config.yaml
widths: [64, 128, 256]
projector_out: 128
projector_hidden_layers: 2
beta1: 0.95
Rows from block 5 of a small self-supervised image encoder, named by matrix and row number. Rows with one number belong to one neuron. Each number is 200 + 20 x the weight over its row's rms, rounded and kept within 0 to 999. All counts start at 0. After the name is the row's rms in percent of the matrix's.
After each neuron's rows are labels from the 100 images, of 14848, where the neuron reaches its highest value: "strongest on" is what is common among them; "peak at" is the part of the image that holds the peak. Only what is clearly more common there than usual is listed. The data: stained colorectal tissue patches (NCT-CRC-HE-100K).
# fc1: MLP up (model.blocks.5.mlp.fc1.weight, 512x128), inputs 0-127
# fc2: MLP down (model.blocks.5.mlp.fc2.weight, 128x512, transposed), outputs 0-127

fc1.455,074,206,151,192,209,225,185,209,222,198,187,225,247,204,192,227,195,202,205,185,201,199,186,169,176,205,216,179,181,202,224,215,201,220,225,201,142,208,233,208,197,216,213,204,185,213,225,201,228,204,233,186,207,214,197,182,238,233,195,186,204,212,204,199,152,214,202,215,217,200,195,178,223,224,247,184,189,167,189,204,201,166,203,199,170,158,177,192,241,196,191,209,197,174,204,178,198,201,205,147,194,191,185,209,199,201,205,198,179,204,164,236,182,192,221,187,197,184,214,170,209,206,185,204,180,198,176,206,176
fc2.455,048,219,198,175,185,177,182,207,214,226,224,245,183,179,213,176,201,187,200,185,200,210,196,192,227,214,173,220,200,242,193,186,240,204,206,155,192,209,182,190,195,220,219,185,234,171,204,167,208,196,192,221,207,186,210,235,230,201,195,232,194,191,185,183,218,195,208,184,195,182,217,231,207,193,185,197,192,164,173,201,214,219,222,213,195,177,231,181,185,236,214,176,164,174,179,211,229,195,246,208,193,193,175,215,207,263,202,166,198,201,212,190,199,197,225,193,221,194,214,194,199,179,212,224,218,177,168,195,203
strongest on: tissue: lymphocytes
peak at: centre

fc1.510,103,227,250,193,226,180,192,207,198,201,223,210,174,182,173,187,211,183,219,170,207,175,183,233,179,210,207,196,200,182,205,206,198,227,227,222,198,208,157,180,208,189,203,185,192,196,184,206,200,206,201,222,204,196,236,213,173,177,240,231,206,177,170,211,230,214,186,197,194,238,193,213,189,237,188,210,185,199,204,197,213,226,191,207,184,234,214,216,216,193,168,159,194,223,193,163,200,204,220,213,206,220,194,181,172,206,181,227,226,202,181,218,216,189,233,244,172,194,181,237,166,225,177,215,188,196,190,223,185
fc2.510,105,259,203,182,212,212,192,181,210,222,229,171,175,245,218,189,200,185,215,213,161,201,195,219,198,219,183,197,200,206,203,210,182,224,205,231,171,222,184,200,207,227,212,200,212,196,195,199,164,178,188,195,185,188,209,226,201,178,230,195,212,205,177,234,184,164,203,176,190,230,235,183,200,197,204,174,198,218,215,158,208,225,182,224,192,238,230,214,173,233,180,188,217,226,159,196,182,243,219,191,193,181,202,220,182,191,181,221,209,169,199,178,171,191,201,211,203,175,201,225,193,203,213,216,222,211,210,185,210
strongest on: tissue: normal colon mucosa; tissue: mucus
peak at: top right; top centre

fc1.505,098,202,203,191,171,198,197,228,221,217,182,219,240,224,190,217,203,184,220,196,206,189,173,182,231,226,187,209,224,190,206,239,223,213,191,198,201,180,213,205,180,198,229,183,205,206,216,195,178,187,206,209,226,209,170,180,226,216,174,172,174,240,178,235,192,228,163,191,187,232,204,203,197,180,225,174,180,161,201,172,229,187,216,205,236,182,225,223,186,183,160,219,212,202,195,202,169,172,233,230,191,219,212,190,181,184,181,180,230,201,202,190,226,176,196,216,216,204,222,178,210,179,221,181,196,205,200,238,192
fc2.505,110,188,203,241,216,177,217,196,197,217,201,179,178,223,170,174,174,180,198,186,201,187,239,206,215,197,208,197,196,186,201,186,160,189,203,204,210,261,173,220,213,206,243,183,204,222,164,198,182,213,211,189,230,199,221,193,191,210,193,187,171,227,184,191,202,171,214,207,180,207,190,215,211,198,190,189,215,211,205,193,222,225,196,190,218,216,156,169,219,206,189,160,159,237,195,197,216,203,244,201,209,196,196,211,230,239,190,176,189,201,198,184,205,184,195,213,208,178,213,187,168,179,195,208,181,215,184,193,261
strongest on: tissue: lymphocytes
peak at: middle right

fc1.168,094,160,192,168,193,191,208,214,204,198,220,214,181,184,208,191,198,196,206,211,199,225,204,217,198,191,189,224,218,232,201,200,200,220,198,190,200,223,207,205,210,189,233,186,214,227,210,170,183,207,168,203,201,226,187,192,173,237,175,210,177,204,211,226,172,197,215,194,207,203,233,212,209,202,223,183,153,168,188,157,200,197,182,239,223,196,230,209,218,143,203,217,201,250,204,198,197,177,222,210,185,199,206,182,227,198,187,195,173,216,136,204,207,212,193,181,221,193,211,245,176,211,189,180,181,208,167,217,213
fc2.168,091,170,166,196,193,203,212,209,181,175,206,199,189,229,192,220,245,171,199,182,225,171,201,169,231,215,193,191,224,175,193,270,211,176,211,214,186,205,221,167,180,206,205,170,206,198,212,179,208,209,223,213,208,169,183,186,221,191,213,195,193,196,207,231,217,190,187,204,239,239,185,200,169,178,208,200,187,225,162,215,218,199,205,210,224,209,195,210,193,183,214,201,212,200,190,184,174,213,202,216,177,220,246,162,200,219,193,210,200,178,229,183,193,191,190,185,174,173,227,158,222,206,220,209,182,201,209,186,179
strongest on: tissue: adipose tissue
peak at: top right

fc1.390,103,190,192,179,168,159,201,196,202,178,194,220,234,206,213,204,199,171,161,186,188,180,225,188,180,194,237,225,211,233,210,216,199,197,212,193,177,193,183,217,177,248,185,200,186,204,211,214,197,208,232,235,196,178,167,155,209,201,172,201,237,169,239,194,214,181,247,203,224,187,231,208,211,191,198,208,209,201,197,195,215,219,191,217,203,218,230,208,231,207,203,215,209,205,218,228,182,194,186,186,215,211,238,207,207,215,200,205,211,203,173,204,180,181,177,181,211,221,193,171,228,176,159,216,183,208,175,229,179
fc2.390,114,218,214,196,220,205,188,206,234,209,224,187,159,225,207,185,183,192,235,222,185,216,179,210,194,171,194,173,223,176,197,207,185,218,215,213,220,193,177,212,231,214,212,157,227,239,181,190,183,195,208,209,206,183,198,203,182,190,219,186,170,183,183,223,157,206,202,174,197,201,194,194,184,229,186,180,184,193,205,156,171,219,179,195,193,202,222,223,215,195,189,181,219,211,193,239,219,186,253,198,199,190,241,207,198,195,186,228,231,198,188,197,188,206,194,199,224,184,248,228,188,219,209,172,164,219,176,199,226
strongest on: tissue: normal colon mucosa; tissue: tumour epithelium
peak at: bottom left; middle left

fc1.373,101,246,195,216,168,231,226,199,224,221,190,215,269,189,160,198,186,222,208,149,207,180,206,205,218,235,209,212,221,202,206,220,212,194,188,189,200,193,175,227,193,202,192,199,210,212,203,194,177,208,195,187,222,218,187,202,165,215,170,196,171,207,220,224,214,194,172,201,223,192,216,223,181,189,185,193,204,173,206,180,197,202,214,220,214,176,196,187,199,194,204,190,185,227,208,141,197,167,202,231,219,184,176,199,217,198,199,190,217,185,198,204,183,214,241,186,190,216,193,199,180,146,189,193,169,200,185,201,162
fc2.373,094,154,168,226,198,219,239,221,186,208,172,230,197,159,187,209,197,203,179,199,250,198,209,216,220,222,210,189,204,172,213,224,201,192,194,221,222,195,189,231,182,212,208,179,198,205,177,223,214,234,214,208,232,229,190,192,210,209,175,200,210,211,241,192,229,217,167,218,213,204,212,202,190,179,204,229,223,206,196,179,200,176,197,196,235,172,209,172,205,191,200,211,195,207,225,168,187,187,187,224,205,241,196,171,201,220,216,203,157,212,214,195,226,210,204,214,194,189,230,207,179,150,177,212,201,192,167,224,208
strongest on: tissue: lymphocytes
peak at: middle left

fc1.182,103,193,221,205,232,205,201,223,210,245,175,219,199,179,197,221,199,198,191,209,247,226,220,230,236,213,204,172,232,210,190,243,201,180,209,230,204,189,209,229,196,183,208,177,199,205,192,202,195,228,213,190,225,222,235,208,210,179,201,185,198,180,179,187,192,185,182,211,216,197,239,200,174,151,189,179,220,211,191,139,206,213,198,195,226,213,208,165,204,222,201,216,192,216,185,204,236,193,200,190,209,233,196,173,232,198,176,201,208,211,193,193,210,177,174,233,208,177,243,205,194,169,189,204,182,208,184,211,224
fc2.182,100,227,224,188,175,202,179,205,210,163,206,161,215,245,175,195,201,190,200,191,186,171,197,188,200,178,198,241,168,194,204,202,203,223,175,169,179,215,213,176,228,168,209,214,219,199,209,201,221,180,172,187,184,154,200,185,209,200,195,205,174,239,192,218,195,200,255,183,202,192,168,181,176,214,211,211,180,207,225,199,191,213,210,198,209,210,170,220,172,189,188,220,197,215,202,207,198,201,180,192,195,186,179,214,203,200,180,216,214,200,217,250,181,197,232,170,211,207,196,195,231,242,231,206,230,206,245,191,180
strongest on: tissue: normal colon mucosa
peak at: bottom right

fc1.286,093,209,180,192,227,188,180,202,221,176,207,220,210,194,213,214,173,208,193,206,202,209,203,170,203,181,202,159,188,186,217,201,185,243,182,202,209,187,180,168,202,208,206,168,228,217,213,188,220,211,194,214,188,215,179,240,207,217,191,189,208,218,219,193,150,187,238,204,231,204,210,171,223,227,226,185,173,212,192,202,210,217,198,213,188,234,210,156,207,171,195,196,217,168,202,229,243,182,222,194,202,228,199,206,186,212,147,234,206,190,206,164,193,229,188,206,208,180,190,183,207,189,156,215,168,187,181,207,217
fc2.286,088,204,213,187,185,182,176,176,205,213,203,221,221,198,184,166,173,205,216,192,197,223,221,177,212,214,210,239,210,222,190,218,181,172,207,184,206,207,198,214,177,240,186,159,216,226,189,170,186,168,215,211,202,209,191,225,183,176,210,200,170,208,173,185,223,192,218,211,181,230,191,220,190,213,168,185,221,193,191,205,167,191,220,203,263,172,173,213,208,207,184,176,196,243,222,201,167,192,223,198,219,177,212,198,205,258,201,192,177,173,182,210,195,204,171,177,193,232,190,218,199,197,212,202,210,204,174,192,231
strongest on: tissue: normal colon mucosa; tissue: mucus
peak at: top centre

fc1.257,098,213,175,212,184,206,205,233,192,236,178,213,222,219,212,209,205,203,229,183,188,206,161,179,183,144,189,184,183,227,213,200,177,211,214,205,187,178,228,190,202,189,210,233,201,211,216,209,203,205,166,200,183,166,163,210,183,212,209,201,150,205,217,204,197,215,208,171,218,241,251,200,195,193,192,197,177,186,246,183,176,164,203,191,222,200,193,210,186,212,210,206,164,196,172,193,205,197,200,210,209,194,174,189,199,175,237,224,194,211,189,211,214,191,188,199,222,179,193,195,200,195,179,143,207,197,211,209,154
fc2.257,098,198,163,181,209,219,162,173,199,207,220,200,174,212,205,214,185,184,201,240,184,227,195,188,195,222,218,189,199,187,204,203,207,148,223,214,212,196,182,144,181,233,183,195,214,238,200,162,162,207,223,191,197,208,211,206,202,195,194,206,205,193,169,195,210,211,199,193,234,210,222,194,203,181,186,172,207,214,169,207,181,163,216,222,214,221,246,178,200,187,202,175,199,169,158,223,169,229,231,209,217,207,216,188,179,195,213,215,220,197,206,189,220,211,202,202,171,186,212,193,190,177,211,223,212,172,187,156,196
strongest on: tissue: adipose tissue
peak at: bottom right

fc1.124,087,201,236,219,179,211,231,178,219,215,233,211,191,199,192,206,226,215,199,154,199,190,189,176,218,164,198,196,216,233,218,221,225,203,189,192,178,199,225,233,191,175,209,204,170,219,206,205,233,199,223,195,182,183,211,194,171,235,172,196,207,214,177,176,195,169,239,176,182,189,188,211,205,181,170,227,191,183,225,209,201,228,230,210,206,183,235,199,205,246,201,197,197,214,183,191,198,169,199,197,201,183,184,216,217,186,197,185,219,219,198,191,180,181,199,217,210,245,200,179,188,210,224,195,200,187,261,175,168
fc2.124,084,189,223,157,203,162,188,196,215,225,226,220,213,194,231,187,198,222,172,225,196,244,209,214,179,222,199,207,202,227,192,211,220,192,213,183,218,190,205,192,195,212,183,190,207,208,234,184,224,159,193,258,186,257,223,161,221,185,225,198,192,176,187,159,182,216,179,228,219,199,208,213,200,207,187,223,215,162,209,193,182,164,198,168,202,196,227,209,172,206,213,202,229,177,191,233,192,235,198,184,226,206,197,194,195,212,187,219,199,201,200,208,164,194,191,176,181,221,219,202,213,213,188,184,185,191,201,195,194
strongest on: tissue: lymphocytes
peak at: top centre

fc1.32,096,202,210,225,189,203,235,203,192,193,200,155,218,216,197,233,176,188,186,197,202,178,189,203,209,161,238,191,187,182,201,204,212,204,190,224,160,211,158,242,179,188,215,244,176,194,208,230,196,189,191,187,208,206,227,178,168,211,203,227,203,250,189,227,219,198,206,187,179,173,182,202,208,199,203,188,191,209,224,226,207,232,208,183,196,197,208,218,221,179,170,239,196,209,237,175,184,165,168,221,208,190,200,186,180,198,218,174,200,188,184,183,180,175,208,182,242,176,189,206,188,176,198,213,221,198,205,225,222
fc2.32,087,208,209,152,158,232,232,230,198,211,185,206,248,166,191,219,170,247,196,196,212,197,196,181,204,203,194,201,220,224,204,192,245,205,166,147,195,174,202,174,209,190,213,203,192,203,217,212,221,189,196,195,189,215,171,186,182,239,168,176,174,216,202,207,217,221,201,200,228,217,177,221,197,195,189,190,195,162,205,196,202,191,208,226,224,193,180,219,189,207,209,215,196,214,207,196,199,191,180,214,229,168,176,189,180,210,190,206,217,188,211,225,198,202,191,161,151,202,200,214,211,166,199,209,217,207,201,211,159
strongest on: tissue: lymphocytes; tissue: normal colon mucosa
peak at: top left

fc1.9,091,202,173,219,180,175,199,207,211,195,210,181,209,204,155,237,226,216,209,200,207,154,220,196,205,206,162,198,239,189,212,210,197,227,166,152,191,201,236,156,236,169,240,205,203,200,226,228,206,213,201,217,205,208,226,166,235,236,197,195,202,234,215,245,223,207,200,202,205,215,182,185,207,189,237,194,183,165,204,200,179,193,213,251,201,183,183,184,202,201,205,207,179,188,185,189,201,188,188,200,202,194,207,199,197,169,209,197,186,229,234,198,185,220,213,210,187,209,165,196,204,199,200,175,194,208,200,180,204
fc2.9,077,207,212,187,190,202,180,233,222,216,180,211,209,208,199,203,170,213,239,217,189,239,204,204,200,223,201,201,200,205,235,192,214,215,194,206,194,214,188,226,169,242,185,187,214,241,208,204,207,161,213,232,206,221,161,200,188,179,186,208,194,232,168,229,181,210,178,176,176,240,220,192,172,183,169,163,180,175,181,181,227,184,199,199,202,189,187,201,190,218,187,197,205,204,171,207,176,219,215,178,208,178,166,169,208,193,183,221,193,160,194,171,192,169,150,216,212,215,217,206,201,174,202,173,206,194,186,203,191
strongest on: tissue: adipose tissue
peak at: top centre

fc1.209,102,156,198,197,191,186,210,192,224,186,169,208,234,174,224,186,183,218,202,212,199,212,199,190,166,178,192,240,222,246,225,178,236,204,194,185,189,205,188,187,202,209,216,190,223,196,193,177,189,203,212,193,201,228,192,201,205,254,203,194,209,180,229,187,212,204,212,173,202,189,148,246,188,213,181,188,195,184,202,170,170,176,215,221,187,190,210,194,212,213,205,212,215,210,245,189,234,194,187,233,188,213,181,207,191,225,198,212,173,230,166,214,223,180,215,207,185,230,226,207,201,169,209,215,207,166,173,219,205
fc2.209,107,185,237,193,199,158,206,209,166,188,188,206,191,174,203,180,178,218,214,225,200,180,193,208,164,199,211,220,219,206,229,179,222,207,169,188,229,220,222,213,227,208,201,179,213,194,221,205,201,166,181,253,168,221,188,189,189,228,202,210,204,177,225,195,204,219,181,188,161,212,191,205,217,224,191,231,162,173,197,176,182,209,213,181,195,154,211,231,184,180,231,210,223,200,230,234,198,173,195,188,211,223,190,203,191,204,186,192,210,207,178,200,229,180,213,174,160,220,209,243,202,199,178,185,186,193,192,214,200
strongest on: tissue: adipose tissue
peak at: bottom left; bottom centre

fc1.285,105,227,223,194,185,181,197,231,161,189,209,150,194,230,226,158,202,182,230,190,193,197,213,201,229,195,252,238,190,252,196,222,197,199,220,223,223,198,174,204,204,173,214,213,190,170,206,215,211,221,179,202,185,210,199,177,207,174,174,241,186,233,210,171,210,202,196,208,157,180,183,201,208,199,203,197,215,219,193,202,201,207,227,198,194,187,212,224,185,211,182,203,198,216,233,181,205,207,191,220,191,240,187,200,193,222,188,177,175,205,160,202,238,195,182,200,200,223,191,164,220,218,178,191,203,222,197,217,191
fc2.285,111,192,209,202,187,180,191,233,165,196,175,195,185,206,219,222,219,220,186,226,202,220,225,184,214,210,206,216,200,201,236,212,226,196,233,210,214,165,190,205,175,216,190,219,187,194,232,198,196,193,187,220,223,204,233,189,182,186,230,222,190,183,168,191,206,164,140,245,180,201,194,196,210,203,207,200,216,202,199,162,202,205,205,196,206,177,229,227,193,179,176,183,205,186,225,193,158,220,211,175,181,211,177,206,228,207,238,172,201,162,185,182,173,161,177,194,216,190,207,200,236,166,211,203,215,211,192,182,192
strongest on: tissue: adipose tissue
peak at: bottom centre

fc1.349,100,208,178,210,217,184,169,216,197,214,205,184,202,189,218,213,199,164,198,191,212,207,184,254,177,206,186,182,215,208,212,197,171,252,199,171,166,202,198,219,188,187,193,196,192,207,224,195,206,213,214,205,221,212,139,223,192,184,188,193,201,192,140,194,182,220,197,200,172,210,223,188,230,209,200,172,179,218,193,224,223,209,181,203,197,210,182,221,155,190,184,208,201,210,209,199,171,188,199,165,204,225,205,191,217,175,241,208,182,179,170,203,206,193,194,217,184,224,213,254,163,218,206,186,207,205,165,201,208
fc2.349,103,158,219,215,192,163,222,227,157,181,180,198,196,231,190,180,217,155,213,197,202,181,191,175,187,150,209,223,211,189,199,204,230,182,190,223,215,181,201,180,226,210,201,198,231,182,171,215,195,194,191,234,201,191,189,209,199,204,209,203,194,199,223,227,184,193,206,190,201,182,190,209,188,205,216,242,181,183,196,158,188,207,212,209,220,182,194,208,203,194,197,214,214,164,192,182,197,210,185,239,195,194,206,199,180,209,210,215,194,213,199,235,218,197,248,167,207,161,203,192,219,214,256,214,158,181,211,205,237
strongest on: tissue: normal colon mucosa
peak at: bottom centre

fc1.140,107,236,225,179,214,205,226,185,222,218,214,213,192,167,229,201,229,232,188,205,198,209,194,231,193,205,181,181,197,246,181,223,173,194,210,195,207,201,185,216,212,235,188,192,194,223,219,194,247,207,161,154,214,217,220,210,209,173,202,174,172,184,183,209,217,161,201,202,171,215,188,199,219,182,190,206,196,224,239,225,187,191,189,191,185,197,182,213,180,208,164,204,188,209,194,188,204,228,185,178,154,213,211,228,211,196,210,218,192,212,187,219,197,232,187,233,175,204,184,222,188,209,176,191,228,215,153,206,206
fc2.140,115,242,209,173,205,209,174,207,229,201,217,181,240,203,176,204,180,214,167,195,196,236,213,210,164,205,172,187,166,218,217,183,198,223,206,213,195,181,190,213,199,174,199,220,201,178,223,184,193,195,189,196,175,236,200,168,214,195,190,167,193,210,189,205,214,219,195,205,176,234,198,229,167,178,216,174,166,219,201,219,211,215,170,185,195,213,178,225,206,203,209,200,200,209,197,173,214,194,203,186,217,224,204,191,211,168,197,163,226,229,164,209,198,174,221,231,190,216,176,223,200,242,185,160,222,230,206,202,165
strongest on: tissue: smooth muscle
peak at: middle right

fc1.125,094,184,211,175,209,168,199,205,194,207,215,230,183,189,204,230,193,218,206,257,194,209,160,236,164,203,209,188,216,186,241,194,246,198,180,181,185,217,181,252,193,202,174,188,179,206,183,210,215,160,210,232,240,219,190,197,191,212,200,193,241,152,206,178,193,189,206,194,204,184,204,189,193,196,188,213,203,190,189,206,204,230,214,191,183,199,202,201,170,200,200,202,235,188,221,215,207,195,207,218,201,187,204,172,211,228,200,188,180,155,213,207,203,211,190,202,188,210,165,200,157,192,214,207,148,219,203,220,201
fc2.125,102,158,180,212,206,186,189,232,183,200,192,223,229,186,238,237,181,196,196,225,187,201,187,208,186,238,191,172,203,171,210,190,217,183,161,191,216,203,189,199,185,193,174,233,205,181,195,191,202,222,182,243,196,239,211,175,196,187,214,205,203,146,212,201,211,231,174,245,207,207,204,186,207,184,239,222,198,207,195,232,213,191,222,198,178,193,219,221,216,190,215,211,190,172,196,192,193,198,157,209,243,208,204,179,177,223,198,201,178,205,213,212,176,183,223,164,235,206,206,186,207,184,187,208,172,207,213,190,164
strongest on: tissue: adipose tissue
peak at: bottom left

fc1.8,097,228,176,199,201,214,203,205,223,212,186,204,211,194,171,222,192,189,184,191,216,230,217,201,182,224,153,218,180,178,229,178,200,170,247,239,236,156,219,167,214,223,179,182,211,199,208,177,208,210,184,200,241,200,166,213,190,189,172,237,196,217,185,207,223,211,198,212,185,223,180,194,192,169,180,193,169,197,203,199,208,206,220,179,206,227,201,211,205,153,220,176,172,187,188,163,202,227,182,198,198,169,217,228,182,198,209,173,195,208,221,206,202,214,205,235,205,180,203,214,186,171,214,196,198,206,166,206,212
fc2.8,081,196,230,185,184,183,169,265,205,196,195,204,220,208,191,166,196,193,182,190,199,231,209,186,171,203,185,205,195,189,225,191,191,199,235,208,231,218,201,230,246,162,209,194,241,201,235,185,199,209,204,212,192,213,195,206,191,207,171,178,146,233,190,217,237,194,202,203,181,210,194,203,187,185,156,207,177,193,200,233,194,183,207,163,187,197,174,210,217,181,206,198,177,212,190,162,221,183,199,191,207,231,191,202,211,180,154,173,192,204,201,197,210,188,218,214,197,173,201,213,198,210,206,179,193,222,153,200,209
strongest on: tissue: lymphocytes
peak at: top centre

fc1.213,107,217,174,228,222,184,184,199,210,177,230,191,198,206,198,206,229,238,190,176,247,202,222,176,192,188,189,185,143,205,199,192,200,181,245,200,203,188,213,175,228,200,188,206,204,151,235,176,226,206,194,206,211,183,218,163,219,175,223,180,201,191,178,214,195,201,200,176,212,217,194,216,211,202,200,180,200,182,208,203,205,186,246,205,214,221,197,205,171,187,189,217,201,178,221,175,215,212,242,191,207,194,190,163,199,163,244,211,202,192,240,213,182,192,196,221,207,183,218,158,220,200,215,210,209,225,206,200,225
fc2.213,103,209,195,208,215,210,194,212,224,213,206,203,176,191,209,220,184,197,207,227,215,209,179,215,217,228,175,130,182,163,206,192,199,216,193,219,211,175,182,197,212,216,168,197,225,200,182,182,206,204,187,190,208,208,195,198,200,201,207,181,204,157,182,230,189,231,125,219,229,229,233,208,218,168,210,179,195,220,193,192,225,199,188,228,187,226,205,201,220,207,207,175,196,210,181,229,167,217,203,196,213,199,211,197,192,213,188,209,233,205,205,188,182,175,222,196,265,197,226,187,201,176,224,215,184,169,205,200,193
strongest on: tissue: adipose tissue
peak at: bottom left

fc1.449,091,187,203,203,183,215,183,204,224,210,203,182,205,204,176,183,155,189,230,185,178,204,206,200,186,184,200,199,201,183,194,213,182,191,213,192,220,204,219,228,201,242,182,180,182,208,199,225,198,199,196,211,222,198,189,159,228,171,205,179,201,177,199,205,197,203,210,195,221,243,182,190,175,183,230,192,222,227,202,207,217,170,224,239,237,186,209,215,215,206,198,186,214,193,235,203,191,231,196,196,227,223,210,173,177,155,162,218,194,253,192,212,198,173,188,187,244,216,192,187,206,178,214,222,177,156,185,204,160
fc2.449,098,177,197,247,179,202,200,227,188,199,222,193,197,218,181,168,218,174,192,176,177,192,168,198,176,173,192,214,222,224,167,215,203,222,213,229,188,208,202,194,240,195,222,203,215,196,182,209,177,201,210,170,204,183,183,214,191,211,214,222,171,213,213,225,197,167,225,187,195,214,191,199,182,211,209,213,157,192,185,164,183,217,160,212,206,199,194,239,217,159,192,206,207,187,215,173,219,207,209,194,203,188,210,228,237,206,196,219,220,215,166,226,217,187,239,196,199,182,196,235,173,213,232,172,199,215,190,157,218
strongest on: tissue: smooth muscle
peak at: bottom left

fc1.298,107,195,197,170,203,189,188,213,212,199,201,176,212,238,196,171,183,168,242,196,185,181,219,180,195,207,196,217,205,184,209,172,217,208,218,179,234,178,212,208,201,209,243,213,205,221,188,201,205,196,183,181,205,212,182,208,201,250,206,210,184,221,206,201,203,213,224,129,204,164,183,248,175,221,186,217,194,200,192,191,179,211,184,214,190,214,191,228,183,218,254,183,181,206,196,178,210,185,237,198,175,181,209,222,202,212,184,194,200,221,210,224,224,235,219,197,202,192,204,203,180,199,222,182,164,220,169,191,165
fc2.298,119,188,193,224,231,179,202,176,174,184,194,195,162,190,214,242,190,207,207,236,198,213,185,213,210,205,215,197,190,183,214,184,199,189,200,203,185,156,188,178,196,242,181,209,175,196,211,181,203,212,209,222,221,192,226,197,205,167,255,237,241,171,189,162,179,199,176,237,186,167,223,181,214,204,208,195,211,214,173,207,200,213,211,234,178,202,219,174,166,192,201,192,200,163,189,228,206,217,192,214,225,209,218,182,195,194,209,242,170,185,186,179,197,217,183,206,192,227,196,203,196,162,197,235,207,206,220,188,190
strongest on: tissue: adipose tissue
peak at: top left

fc1.507,082,239,200,161,199,209,177,194,224,178,171,158,198,197,179,187,187,180,164,197,201,196,192,179,224,193,190,185,206,235,222,186,206,205,215,169,176,183,187,225,173,198,218,182,189,213,167,203,192,221,208,187,238,199,173,209,216,180,173,183,176,228,214,221,182,210,199,170,194,210,214,205,224,186,185,195,200,209,231,204,196,246,197,207,200,226,219,216,215,185,217,178,244,208,191,187,214,170,202,200,205,176,149,221,199,178,211,177,206,188,180,221,199,229,207,224,214,178,186,212,208,198,229,175,210,187,187,210,140
fc2.507,071,175,238,209,216,177,215,177,164,210,167,211,179,202,211,232,203,193,196,177,172,176,179,216,212,204,234,214,227,207,192,218,161,209,204,198,203,211,172,183,222,237,181,187,180,211,167,213,217,198,172,206,217,168,180,203,203,180,211,236,211,214,240,192,196,210,147,212,200,187,195,169,210,231,192,217,199,206,180,193,180,196,212,228,204,196,202,196,181,180,215,179,186,171,188,217,182,184,171,214,234,209,200,209,191,220,221,202,153,184,193,187,191,192,197,175,169,205,179,229,209,181,191,237,192,203,224,213,237
strongest on: tissue: normal colon mucosa
peak at: top left

fc1.350,082,195,191,169,182,195,214,187,232,186,167,211,208,245,218,204,165,219,170,176,203,173,174,187,232,197,187,202,206,217,181,202,231,198,175,191,211,184,212,243,179,190,215,146,188,188,188,234,233,207,218,191,196,206,178,213,218,197,165,206,194,201,194,237,176,201,193,216,223,236,222,181,171,216,198,204,185,185,212,233,216,203,188,189,191,157,180,167,179,221,174,221,220,203,197,164,173,224,181,204,198,200,196,154,189,224,218,190,226,184,206,197,203,214,191,172,200,206,190,206,196,218,202,183,187,226,199,202,173
fc2.350,081,212,203,174,245,180,190,196,224,197,227,179,163,195,226,158,181,178,208,193,193,191,181,222,168,221,196,206,217,177,214,204,200,205,194,200,212,213,193,180,208,224,199,179,217,217,179,191,193,165,144,195,162,194,216,239,200,235,202,205,188,187,239,198,204,202,197,142,204,175,192,176,227,213,197,211,186,186,221,177,184,209,212,178,184,186,247,199,231,208,238,216,222,191,189,221,218,205,213,186,179,181,220,227,193,193,205,208,216,197,155,216,203,208,220,210,213,206,207,244,207,202,200,189,184,181,183,209,203
strongest on: tissue: lymphocytes
peak at: top centre